Weights of a small multi-label image tagger.
Model: 1.45M parameters, 48-pixel images, arch vit, norm layernorm, activation gelu, moe top_k, num experts 8, patch size [6, 6], layers 8, width 160.
Rows from block 2 of a small multi-label image tagger, named by matrix and row number. Rows with one number within an expert belong to one neuron, the router's apart. Each number is 50 + 10 x the weight over its row's rms, rounded and kept within 0 to 99. All counts start at 0.
Before each expert's rows are labels from the 100 images, of 14976, where the router gives the expert most weight on average: "responds to" is what is common among them. Only what is clearly more common there than usual is listed. The data: photos of arthropod specimens (BIOSCAN-5M). In brackets: how many of the 100.
# router: router (model.blocks.2.mlp.router.weight, 8x160, trained with AdamW), inputs 80-159
# up: expert up (model.blocks.2.mlp.up, 8x32x160), inputs 80-159
# down: expert down (model.blocks.2.mlp.down, 8x160x32, transposed), outputs 80-159

# expert 4
responds to: order Hemiptera (32); class Arachnida (26)
router.4:54 30 39 67 70 47 43 32 38 63 47 67 46 55 36 48 65 47 65 61 47 33 65 62 45 50 50 58 48 58 53 46 56 33 59 65 55 54 48 51 31 44 58 64 43 37 55 42 47 51 44 34 39 66 34 45 59 37 46 24 56 46 73 49 58 60 51 33 49 52 54 47 55 44 35 41 49 52 46 40
up.0:63 47 30 43 33 39 48 64 54 40 32 53 64 58 50 52 68 52 48 42 44 42 36 65 67 46 42 51 33 48 42 41 60 51 50 54 46 35 54 61 48 34 67 54 47 51 49 50 45 47 60 51 53 48 31 45 46 43 62 28 51 58 56 51 32 57 53 34 48 55 60 56 50 56 43 57 52 64 38 48
down.0:40 41 33 58 38 33 42 71 54 51 48 57 49 64 50 57 59 34 58 42 54 35 59 30 54 44 65 43 46 50 46 56 56 48 43 49 47 25 47 29 60 52 50 48 73 56 50 69 53 48 59 66 48 51 51 33 70 36 46 63 53 61 49 48 38 47 50 64 62 59 49 46 57 52 31 40 62 45 56 50
up.1:37 59 45 52 27 56 58 59 46 34 34 47 45 69 50 60 36 48 39 44 39 60 53 36 60 50 41 48 50 52 45 42 56 43 41 60 46 42 51 59 52 48 57 51 62 64 36 42 39 58 64 39 58 51 42 64 49 58 43 36 34 63 55 30 56 50 52 27 54 48 60 54 61 53 50 36 40 63 29 70
down.1:66 43 65 43 51 50 53 33 41 60 43 47 52 31 34 50 51 76 40 41 21 61 39 57 54 30 57 43 47 44 62 32 52 40 45 57 48 51 52 51 46 50 52 47 40 66 40 41 59 60 43 48 58 59 55 46 52 60 43 29 57 43 56 57 59 60 46 49 56 57 34 44 52 52 51 58 57 44 44 43
up.2:63 46 42 54 59 43 37 41 39 51 28 57 77 40 52 39 64 38 54 56 54 53 45 72 63 37 51 62 47 43 45 53 60 41 37 41 49 52 44 56 31 47 47 58 45 47 41 58 58 61 44 48 44 52 43 32 46 37 24 74 62 43 60 47 59 47 42 55 46 50 58 51 49 39 51 62 50 48 58 26
down.2:45 54 56 66 49 41 36 54 50 55 56 44 65 52 41 57 51 56 49 52 23 36 20 51 37 40 58 65 36 57 52 57 37 65 70 39 37 70 43 52 59 48 42 57 77 55 53 56 69 42 63 58 46 57 52 48 67 44 49 53 56 53 46 48 70 53 55 42 58 58 69 51 34 43 48 49 40 62 58 61
up.3:32 52 51 53 65 49 57 48 44 59 68 54 42 67 40 45 52 31 51 60 53 43 63 54 40 52 71 48 68 57 43 59 35 60 56 58 37 70 52 43 51 55 52 41 45 48 40 58 48 48 44 51 54 48 67 61 60 40 40 58 48 54 34 39 67 25 57 68 36 53 45 26 55 48 71 44 26 38 52 42
down.3:38 42 47 45 36 43 38 57 35 44 40 67 30 53 67 56 48 46 70 73 29 47 44 35 41 32 50 46 37 41 47 49 52 64 43 67 52 44 46 50 66 57 48 37 64 55 65 66 47 61 67 20 53 38 58 41 45 47 40 68 44 41 43 58 52 50 41 45 50 50 49 51 56 65 47 53 62 46 59 64
up.4:45 61 49 48 45 58 64 64 52 51 59 41 55 47 70 66 27 66 35 34 52 49 34 51 59 56 34 41 48 54 58 33 37 53 40 41 46 42 64 55 53 44 47 38 42 56 57 46 41 49 54 57 63 27 44 63 31 59 52 53 30 61 37 51 37 50 51 52 54 43 31 45 52 73 56 59 49 61 39 54
down.4:53 33 35 53 61 51 55 51 64 42 29 50 48 62 54 51 49 38 43 53 59 31 45 36 45 63 54 59 28 42 59 57 69 43 57 50 50 35 40 49 40 61 36 60 59 66 56 58 56 56 62 54 46 42 50 41 45 47 38 70 47 35 54 48 47 44 37 48 54 44 43 56 42 49 64 47 56 52 43 70
up.5:43 56 59 60 58 49 50 52 42 54 46 52 54 51 55 53 51 31 29 49 54 48 67 33 51 58 69 50 58 43 39 42 51 52 44 50 44 64 56 28 52 70 41 54 72 53 42 62 40 35 42 53 53 48 65 53 64 44 35 73 53 55 34 37 71 35 55 69 56 49 50 40 45 46 43 55 42 31 67 37
down.5:51 47 51 43 49 38 58 54 56 40 60 49 49 63 52 47 52 40 49 58 61 70 48 34 51 56 71 35 50 41 52 54 52 22 44 42 53 52 71 46 48 37 48 42 47 48 53 61 49 60 52 58 56 50 48 38 38 24 45 62 55 54 42 36 59 60 47 72 50 52 51 53 62 48 43 39 60 50 44 41
up.6:45 47 38 56 56 39 51 52 49 60 49 48 61 58 41 48 65 45 45 49 43 55 37 51 51 40 54 55 51 38 50 54 43 46 53 69 42 49 52 52 53 43 51 51 34 46 63 58 53 12 42 49 55 44 49 47 51 43 46 52 53 55 50 39 51 41 47 61 52 74 54 32 52 54 36 52 47 47 46 46
down.6:39 41 44 31 56 52 64 58 45 41 39 60 48 52 46 40 50 50 41 42 48 59 41 69 55 65 41 46 43 28 59 40 45 52 48 39 60 47 44 62 64 55 44 37 39 53 59 69 64 52 53 58 54 48 50 39 37 51 62 72 68 53 37 53 64 57 51 57 48 47 24 40 51 56 51 79 60 48 42 21

# expert 1
responds to: order Hymenoptera (75); family Trichogrammatidae (29)
router.1:60 34 54 33 45 61 70 46 63 45 54 39 53 46 39 47 31 66 38 65 46 55 39 57 55 51 36 49 52 36 71 41 36 51 43 64 47 46 66 65 43 49 52 29 31 50 57 53 46 71 54 40 46 61 52 51 36 54 47 52 46 38 46 63 54 41 41 47 52 43 48 49 57 54 60 40 47 60 34 46
up.10:59 43 44 50 47 40 56 59 51 43 57 63 54 60 39 43 69 25 40 58 62 46 59 45 52 50 62 50 50 49 38 41 63 36 57 54 47 40 53 47 52 37 55 49 46 38 31 50 40 46 37 43 51 54 47 50 53 31 47 46 65 54 42 42 68 51 58 71 52 45 65 55 43 35 73 39 46 58 50 44
down.10:62 42 50 47 45 39 46 70 45 67 39 63 46 51 49 58 50 43 50 54 54 45 73 53 56 40 47 47 46 66 48 61 58 62 42 65 47 32 54 49 42 54 73 62 60 62 41 30 37 41 53 49 37 55 36 38 45 41 40 50 44 65 58 51 47 56 35 50 42 52 41 50 55 41 47 47 44 35 68 62
up.11:35 66 58 49 44 52 54 54 61 39 69 56 45 46 48 48 52 50 44 55 59 50 54 40 19 68 61 34 66 44 57 48 43 62 34 61 42 52 51 44 45 42 46 40 42 15 48 64 45 60 56 56 77 58 49 55 57 51 55 54 39 46 41 59 28 61 55 67 44 46 43 30 55 58 47 53 51 52 39 51
down.11:69 71 66 56 43 47 56 42 57 45 39 45 37 57 77 51 38 50 54 39 49 57 52 47 58 41 47 50 56 55 40 71 54 48 61 43 40 53 30 40 48 53 43 52 42 50 58 45 37 43 54 53 40 38 48 63 58 52 42 55 47 70 38 40 53 32 26 56 48 52 56 65 54 61 31 37 40 46 42 61
up.12:49 39 40 47 44 41 20 38 64 37 41 63 26 54 35 41 49 52 41 53 64 44 56 60 49 53 65 57 37 48 54 55 39 52 59 60 36 55 36 40 58 44 55 54 38 58 69 49 64 51 53 46 37 47 44 45 47 33 62 50 59 36 34 50 36 44 53 57 57 57 54 62 44 49 68 42 36 54 54 58
down.12:69 63 48 60 64 41 50 44 55 62 57 35 62 39 63 30 46 44 42 48 38 51 36 40 45 50 62 51 57 51 54 46 46 45 59 54 48 51 46 52 77 43 52 55 58 48 46 48 53 39 58 51 52 40 51 57 73 52 55 39 58 52 46 48 43 57 38 48 51 44 42 43 29 50 52 43 58 71 67 17
up.13:54 61 52 45 45 61 55 53 63 54 43 41 46 45 57 61 41 52 59 45 61 42 59 21 40 63 39 36 52 60 55 53 39 69 41 42 46 43 54 45 60 66 40 48 45 67 58 54 52 46 62 64 55 46 51 58 50 65 60 53 24 52 40 50 31 45 55 57 59 43 34 63 44 57 46 56 38 41 50 57
down.13:48 62 51 49 38 58 33 65 52 40 53 45 46 66 40 55 33 28 51 43 42 53 51 49 54 55 50 59 56 55 41 46 48 49 57 35 53 37 54 69 27 37 56 65 47 49 63 51 65 43 37 48 63 50 58 40 51 48 47 62 59 59 38 39 55 39 58 60 47 56 56 72 43 36 63 59 38 48 35 68
up.14:36 50 49 53 24 64 59 55 46 30 51 53 31 47 50 47 37 49 41 55 41 70 57 48 63 49 44 49 78 59 60 56 48 39 44 47 46 48 38 44 51 71 51 52 76 68 45 44 51 68 68 51 55 48 51 50 59 54 46 50 38 50 61 54 46 54 47 35 57 51 51 51 47 37 51 51 60 31 63 70
down.14:57 54 33 45 46 61 46 47 49 50 56 49 50 69 59 55 49 59 64 58 47 43 68 51 32 28 51 49 48 39 42 49 64 46 53 55 47 59 45 39 48 61 57 57 42 59 38 47 75 31 64 43 39 61 62 39 34 39 58 40 60 40 47 36 42 36 52 43 51 74 43 53 75 42 39 35 60 36 36 70
up.15:44 61 60 48 32 46 57 56 65 53 50 49 61 40 51 54 35 59 45 48 50 52 52 33 57 53 51 34 47 61 56 47 45 55 54 49 36 43 52 60 36 34 73 37 56 41 56 54 52 65 66 46 60 54 41 63 33 54 71 46 43 52 46 65 36 48 52 43 42 26 54 59 53 54 53 47 54 59 47 62
down.15:35 50 53 49 44 61 40 49 44 54 57 40 52 45 29 65 55 33 34 56 56 57 43 43 51 61 58 62 43 50 45 53 45 49 49 54 68 37 61 42 44 38 30 48 50 59 56 50 63 72 25 48 38 37 57 34 55 46 52 56 57 42 44 38 53 52 57 63 60 49 56 48 66 57 45 89 52 49 47 48
up.16:40 56 41 57 55 56 60 53 44 57 59 65 45 72 56 50 60 42 55 46 52 67 57 59 33 23 56 47 63 59 46 54 49 60 57 51 46 50 45 56 51 66 68 46 50 60 52 46 41 43 70 57 52 44 59 53 68 47 49 40 54 59 59 49 51 50 54 47 53 59 30 56 56 55 62 37 48 32 47 46
down.16:68 42 56 35 40 47 52 51 62 65 50 49 38 62 44 50 61 55 54 42 76 46 41 55 44 63 44 59 42 53 60 31 44 33 47 48 56 38 47 59 58 47 52 54 52 40 54 61 56 61 48 47 41 44 49 41 41 34 37 63 47 54 35 34 45 65 38 43 44 61 62 64 32 31 56 71 52 46 60 49

# expert 3
responds to: order Lepidoptera (33)
router.3:50 82 54 51 34 49 55 56 53 49 47 53 47 62 75 54 44 50 53 41 43 58 41 48 62 41 47 46 66 46 43 36 53 41 38 41 61 40 52 60 51 56 44 46 58 50 60 54 39 59 56 43 69 34 67 49 52 40 35 52 42 72 44 47 40 67 45 50 33 45 59 47 40 52 49 59 51 41 61 59
up.10:51 48 45 43 45 50 56 57 47 41 43 52 54 63 57 38 52 41 61 53 54 45 33 55 46 47 46 64 51 35 35 74 55 57 52 39 58 46 38 66 68 43 47 64 47 38 55 44 61 40 44 34 48 53 56 44 42 39 45 55 56 50 35 40 43 45 44 79 49 62 62 58 67 43 26 46 46 50 51 46
down.10:54 58 56 42 40 41 47 60 34 42 38 67 52 50 57 57 71 38 50 58 52 39 61 45 51 57 45 43 45 53 44 51 53 49 22 56 69 43 48 19 40 57 48 41 55 34 40 66 44 53 63 62 58 50 39 47 37 54 29 73 50 47 48 63 39 89 55 50 67 48 52 46 42 64 63 55 64 42 47 58
up.11:41 31 54 45 55 37 54 40 44 40 41 62 42 32 45 40 55 50 52 52 52 60 56 48 46 61 47 50 38 38 56 61 53 48 45 45 51 71 56 57 37 48 56 45 37 43 52 41 59 46 40 44 63 72 43 49 48 43 60 41 42 24 55 60 51 52 63 65 54 35 62 55 66 39 52 41 53 47 33 44
down.11:34 43 57 47 72 53 58 45 46 60 57 42 52 45 51 54 25 41 73 51 62 59 40 52 62 43 53 67 39 46 68 53 51 52 65 40 40 52 62 52 53 43 42 69 53 56 52 40 58 45 31 38 41 56 61 43 67 42 48 41 60 40 56 47 73 42 56 56 40 49 49 51 58 37 48 52 40 55 53 55
up.12:62 38 46 50 49 42 46 51 59 44 48 52 61 56 49 61 44 54 67 48 43 34 52 68 64 62 36 52 51 59 39 45 33 48 53 48 45 53 48 43 44 66 46 48 40 55 79 65 50 61 57 61 43 50 36 66 58 50 49 46 53 62 32 44 70 56 41 41 54 41 47 49 59 42 40 47 36 29 53 56
down.12:63 56 52 54 61 61 35 65 33 49 61 39 59 47 52 36 55 46 51 42 57 42 45 57 55 51 60 53 54 48 46 68 48 49 42 39 46 47 49 58 45 62 64 75 40 52 63 40 60 42 52 51 51 57 50 57 47 61 47 37 47 59 60 49 53 71 49 63 45 48 52 62 50 44 57 49 63 37 45 32
up.13:42 68 79 57 50 49 58 43 41 60 51 54 36 51 44 29 43 67 54 31 45 51 39 38 51 31 52 38 51 40 44 31 59 39 45 43 60 58 58 53 60 47 56 50 41 58 40 46 47 46 40 27 67 46 46 50 41 47 49 50 58 51 55 48 24 63 59 57 37 66 68 65 51 58 45 52 56 60 32 63
down.13:58 56 32 44 49 57 47 62 36 59 50 51 55 33 67 51 37 38 63 41 54 67 35 67 49 53 60 53 57 49 54 68 57 58 52 53 40 55 58 55 39 54 59 57 37 58 55 35 62 39 58 42 49 52 65 59 37 56 48 36 41 48 73 56 50 59 50 55 48 39 62 49 43 48 38 56 77 33 52 45
up.14:41 55 65 65 66 49 47 45 66 59 64 48 53 67 37 51 46 59 40 37 53 42 48 52 33 37 69 31 55 60 54 44 39 61 62 47 42 51 60 37 47 42 40 38 43 46 47 39 46 53 54 47 59 50 57 61 77 37 60 38 64 60 45 35 64 51 55 62 38 46 41 35 76 49 64 54 34 61 32 47
down.14:54 54 44 57 47 57 48 48 43 51 54 47 54 38 42 59 52 68 53 50 47 33 45 38 43 30 39 60 54 73 38 43 39 42 37 61 59 59 34 63 56 49 47 47 62 66 52 49 63 60 40 35 46 49 48 56 63 63 67 49 40 48 72 69 51 61 38 42 36 58 55 45 41 51 26 51 54 55 53 54
up.15:51 41 55 36 58 51 52 42 58 53 28 58 34 67 58 35 38 61 62 70 47 53 54 50 48 63 25 56 51 49 54 52 44 44 47 54 58 60 43 65 49 68 54 43 31 49 56 49 55 62 50 47 40 52 52 42 34 65 37 52 40 32 56 56 48 64 27 35 49 71 38 46 46 54 31 44 50 42 59 55
down.15:51 28 44 56 40 55 59 57 41 37 51 50 45 37 38 52 39 57 51 59 77 46 45 38 55 44 46 49 47 54 42 42 58 51 37 59 57 57 50 51 38 58 62 47 54 51 50 46 47 42 40 40 39 54 55 39 43 56 61 70 62 38 54 61 50 36 55 55 62 53 51 51 36 48 53 61 46 50 65 40
up.16:48 53 63 51 51 60 66 42 41 47 32 45 48 50 47 63 47 58 48 53 29 38 53 43 29 56 42 58 41 47 44 49 47 67 49 66 54 70 45 55 56 64 54 67 45 73 55 40 47 70 55 53 38 50 41 52 57 72 54 47 49 45 57 50 50 50 37 31 51 66 35 58 57 55 39 48 42 52 55 49
down.16:65 71 30 49 48 44 46 62 57 47 57 41 66 46 43 40 56 69 50 40 63 44 49 47 44 50 57 37 58 50 55 51 50 57 66 48 51 37 64 55 65 21 63 50 50 50 57 50 44 52 51 51 63 50 48 64 47 50 78 40 43 60 30 56 33 48 59 62 48 42 61 53 41 49 20 46 49 59 47 44

# expert 7
responds to: order Coleoptera (36)
router.7:61 33 56 47 55 40 50 46 65 55 40 39 57 41 58 41 43 49 50 49 54 42 49 28 31 59 58 46 29 54 43 48 67 43 67 45 46 65 49 39 46 41 58 64 61 38 42 45 55 35 70 46 40 54 31 52 49 69 70 58 54 47 68 55 42 58 55 48 65 48 49 59 63 51 66 50 52 68 49 66
up.10:50 43 49 54 55 35 48 54 55 46 54 27 49 42 43 55 42 40 53 52 50 54 49 48 63 55 45 41 28 41 54 56 45 51 73 42 36 54 56 36 45 43 52 47 51 46 31 63 49 49 59 49 65 65 26 46 54 50 80 54 53 46 51 44 50 48 68 58 62 42 65 43 52 55 56 59 35 69 34 64
down.10:63 64 58 32 26 49 52 60 43 25 57 41 50 46 70 52 51 26 42 47 70 55 47 51 52 57 32 50 48 49 38 55 48 53 50 47 73 56 65 43 45 36 38 43 54 54 51 52 45 46 55 50 55 48 47 56 44 50 45 64 42 49 42 55 57 50 59 55 44 42 51 34 57 73 38 62 61 50 42 45
up.11:63 41 48 36 34 60 57 63 66 35 50 52 43 51 41 38 53 55 42 66 48 49 41 30 47 55 36 44 62 41 56 47 62 34 46 67 48 48 56 56 52 49 57 41 54 50 42 37 47 71 53 29 55 55 45 43 48 49 50 37 49 50 57 62 40 75 36 48 54 44 53 64 51 35 57 46 74 52 48 43
down.11:38 50 58 46 55 48 52 42 53 70 50 52 38 63 57 48 41 55 66 38 37 44 42 51 67 56 57 53 37 39 50 42 45 38 67 54 27 61 45 51 70 51 52 53 32 51 55 58 40 51 46 46 41 33 55 54 52 47 40 67 57 54 46 35 68 38 45 51 50 70 50 61 62 40 49 55 38 46 28 65
up.12:43 58 57 57 54 46 33 44 31 64 54 53 51 48 64 64 43 39 46 45 51 56 42 29 47 57 71 37 39 57 44 44 37 50 54 37 47 38 57 49 46 26 62 39 52 39 44 63 47 47 52 65 59 38 56 54 60 42 70 51 65 48 40 53 39 53 65 65 51 37 62 47 52 67 63 67 58 69 49 54
down.12:68 53 57 35 64 50 62 41 54 68 44 46 46 62 54 33 34 54 65 49 52 34 64 46 46 45 51 53 62 69 44 61 37 71 64 58 39 43 35 45 65 42 40 57 53 58 34 40 47 57 61 47 37 58 64 60 50 51 57 62 48 53 41 60 60 43 41 61 38 50 56 50 42 49 64 35 46 54 38 29
up.13:36 67 58 44 56 57 59 47 49 67 39 51 63 53 56 54 32 57 50 48 45 30 58 34 48 50 45 43 53 53 50 46 37 65 61 61 33 63 49 61 65 57 50 35 37 46 52 53 43 50 47 54 63 51 61 68 57 63 54 53 43 61 37 56 53 23 44 53 45 49 33 40 65 62 37 41 27 57 24 52
down.13:57 61 45 40 39 57 68 60 45 50 58 39 64 55 42 56 25 44 68 46 55 45 47 55 51 62 44 44 47 48 41 60 45 34 57 48 43 44 72 47 43 47 47 34 52 39 61 57 40 45 42 44 55 65 57 64 43 52 48 64 44 67 53 44 46 45 45 67 33 37 52 54 49 51 17 52 22 46 43 63
up.14:57 41 43 52 45 58 61 55 49 37 55 76 45 56 40 50 64 47 39 55 61 62 51 39 43 57 55 27 45 36 60 42 56 45 26 39 59 59 65 52 40 80 63 53 47 48 58 62 47 54 57 65 57 50 44 36 60 55 47 44 64 50 64 54 47 63 64 55 74 47 47 60 32 50 60 61 72 27 33 38
down.14:55 45 39 54 48 44 52 64 33 40 48 42 60 41 51 61 51 54 76 51 44 56 40 39 58 44 49 51 39 47 51 46 49 48 68 48 58 56 67 52 54 40 64 65 53 51 45 54 46 32 49 37 61 65 53 51 51 40 67 53 58 47 44 39 51 40 63 36 78 45 58 71 37 36 38 47 49 61 56 49
up.15:48 63 52 41 45 49 56 67 55 52 44 24 62 46 59 46 48 61 52 53 59 33 44 38 51 51 37 46 47 51 44 49 43 44 51 55 49 43 51 47 62 55 49 47 60 49 55 71 45 47 54 59 55 36 44 42 41 52 56 61 37 58 29 52 33 29 30 54 53 59 45 44 45 67 32 70 32 70 45 45
down.15:49 53 54 45 53 62 23 47 62 40 41 41 43 60 57 68 35 65 58 37 38 61 53 55 52 62 67 34 45 45 57 50 43 52 49 34 53 67 48 58 50 29 44 31 38 41 65 50 56 53 54 65 59 40 62 60 44 44 56 57 52 63 51 39 43 47 33 72 53 61 33 47 49 65 38 49 46 47 44 61
up.16:41 61 53 73 56 52 51 54 53 45 52 47 46 49 59 64 60 37 56 32 57 58 65 42 37 46 52 44 50 65 45 55 79 57 63 45 63 56 50 37 40 41 48 64 62 48 44 39 48 45 51 63 57 33 54 47 62 50 50 47 69 54 58 41 60 48 66 41 46 45 48 46 62 45 53 59 64 25 71 48
down.16:45 48 40 73 44 47 55 45 50 41 47 61 55 64 45 42 68 48 53 32 60 41 57 55 32 35 44 49 57 50 36 62 61 38 65 54 60 49 27 46 48 45 53 55 46 49 41 53 57 51 43 65 46 46 24 65 41 49 75 56 64 66 53 52 51 53 43 51 60 37 43 47 62 42 39 58 54 46 56 59

# expert 0
responds to: class Arachnida (37); order Trombidiformes (31); class Collembola (29); order Entomobryomorpha (27)
router.0:56 44 43 56 63 40 35 50 50 44 29 47 41 65 43 46 54 35 36 44 74 51 59 63 32 57 51 67 43 34 27 57 51 31 54 64 49 33 32 53 66 53 35 61 51 55 58 43 47 36 51 43 36 36 27 44 43 57 45 59 58 49 45 34 56 39 43 43 42 53 44 45 49 60 48 46 50 53 43 46
up.10:52 47 41 42 56 35 38 42 46 57 47 69 45 54 49 41 70 41 54 59 44 50 45 70 41 48 54 55 39 41 57 41 40 48 60 54 41 46 53 29 52 34 57 52 46 41 61 73 47 51 51 45 45 56 57 34 67 27 51 56 64 43 54 52 56 49 44 51 56 43 74 43 37 40 58 63 55 37 52 27
down.10:58 54 48 43 46 31 60 55 68 41 60 49 48 53 44 31 58 34 43 51 63 43 61 40 39 87 47 60 58 48 34 53 38 37 43 58 68 40 41 50 42 51 48 39 49 39 53 58 54 52 65 57 56 51 50 62 62 45 56 62 65 61 49 63 49 49 46 61 51 42 62 40 52 38 43 52 58 46 36 37
up.11:69 41 49 41 59 44 50 50 51 51 55 34 58 61 22 40 51 47 58 47 63 45 64 52 31 53 65 52 42 61 40 56 34 42 60 60 51 45 43 36 56 53 55 66 48 51 52 52 54 37 43 58 40 52 23 51 56 58 66 54 61 49 46 46 39 51 45 47 57 68 56 63 47 47 34 34 44 53 45 72
down.11:41 34 51 53 54 58 47 40 46 59 71 31 48 59 66 46 39 46 63 42 66 56 35 50 63 51 56 62 37 46 55 56 58 56 66 39 40 42 51 63 62 48 56 52 37 57 51 54 61 30 33 38 52 52 54 53 56 34 62 43 68 40 48 17 55 46 55 61 54 52 49 45 57 54 55 63 48 59 51 47
up.12:61 57 48 54 34 52 52 59 52 51 62 52 50 46 47 64 50 54 52 33 47 42 61 34 59 56 75 32 66 75 62 38 56 42 59 46 46 47 63 51 45 24 67 40 60 44 38 38 37 81 57 62 55 47 51 64 63 45 67 30 59 69 58 52 46 55 68 42 41 23 49 56 54 54 60 50 50 63 57 48
down.12:57 60 52 60 55 60 39 49 35 51 58 49 44 51 38 55 44 46 49 46 56 49 57 37 63 53 38 54 60 56 26 42 40 51 45 52 47 53 44 44 61 61 63 56 63 57 55 50 55 61 40 31 64 51 27 70 48 56 61 48 50 59 47 50 48 43 43 59 58 59 62 43 58 38 50 38 44 49 34 49
up.13:73 53 49 39 35 46 57 60 60 55 53 47 66 53 45 47 51 69 48 61 40 39 31 50 60 41 46 43 42 45 57 40 40 41 52 62 52 54 58 64 49 39 66 26 43 52 49 68 44 63 55 45 49 69 42 49 37 52 63 45 52 54 43 61 35 54 41 40 47 44 56 63 42 64 49 57 49 71 38 41
down.13:46 46 62 49 47 35 31 58 42 47 42 60 57 38 44 35 62 47 41 45 40 50 48 55 44 47 51 61 63 71 47 39 43 44 54 58 48 52 35 53 43 61 66 55 65 60 51 53 47 50 50 52 59 43 33 49 58 56 56 52 56 48 68 56 48 64 57 41 61 62 57 66 42 31 51 48 60 51 64 42
up.14:41 49 54 59 41 66 57 65 52 43 66 51 35 57 40 49 39 41 35 62 59 55 65 45 49 47 53 42 70 47 51 44 46 37 42 41 35 37 59 46 44 58 44 51 49 34 43 52 43 53 43 52 80 38 52 56 52 42 47 45 40 58 49 45 66 58 57 57 49 52 42 35 52 48 70 50 49 46 30 66
down.14:44 40 59 49 54 44 38 36 52 39 43 55 38 57 35 21 47 63 38 55 37 57 56 58 67 44 39 45 46 44 37 39 32 52 64 54 43 42 42 34 48 49 59 51 61 41 76 53 44 52 57 44 56 54 38 50 52 40 67 55 76 41 39 54 54 45 63 56 67 51 66 58 64 39 48 38 63 63 39 32
up.15:51 48 55 48 49 59 61 44 58 54 52 53 35 38 33 49 31 63 54 59 54 50 71 55 37 54 61 55 61 59 59 51 25 53 56 64 55 52 46 49 54 63 50 52 48 66 52 23 56 61 56 53 47 57 50 61 63 62 58 47 44 46 53 62 67 52 46 38 49 45 36 55 46 49 54 41 44 47 39 55
down.15:53 44 33 72 71 66 48 38 50 43 52 42 62 52 63 52 45 62 50 41 44 69 50 63 54 37 45 37 59 55 52 63 68 53 53 23 43 43 33 67 47 66 25 67 36 61 53 53 52 47 45 45 33 49 47 48 51 56 46 51 46 48 53 50 54 41 54 69 59 59 34 58 59 42 28 43 59 41 49 47
up.16:45 44 48 33 47 41 63 52 50 36 51 47 49 50 32 47 38 42 43 60 64 43 60 56 59 62 55 48 48 50 47 61 31 49 69 72 50 54 48 29 61 54 51 48 54 41 50 55 54 47 47 45 46 63 46 54 35 55 58 54 57 44 27 57 62 30 38 68 51 45 61 61 50 40 35 41 35 41 60 63
down.16:49 46 55 61 58 47 55 50 62 36 62 30 44 38 39 32 63 54 50 35 41 57 49 52 35 50 71 52 67 51 50 56 56 54 51 33 47 26 53 62 73 45 36 69 36 45 39 44 33 45 39 37 58 49 60 54 70 47 60 34 43 43 47 47 42 51 66 60 56 56 47 55 49 48 54 35 38 54 49 53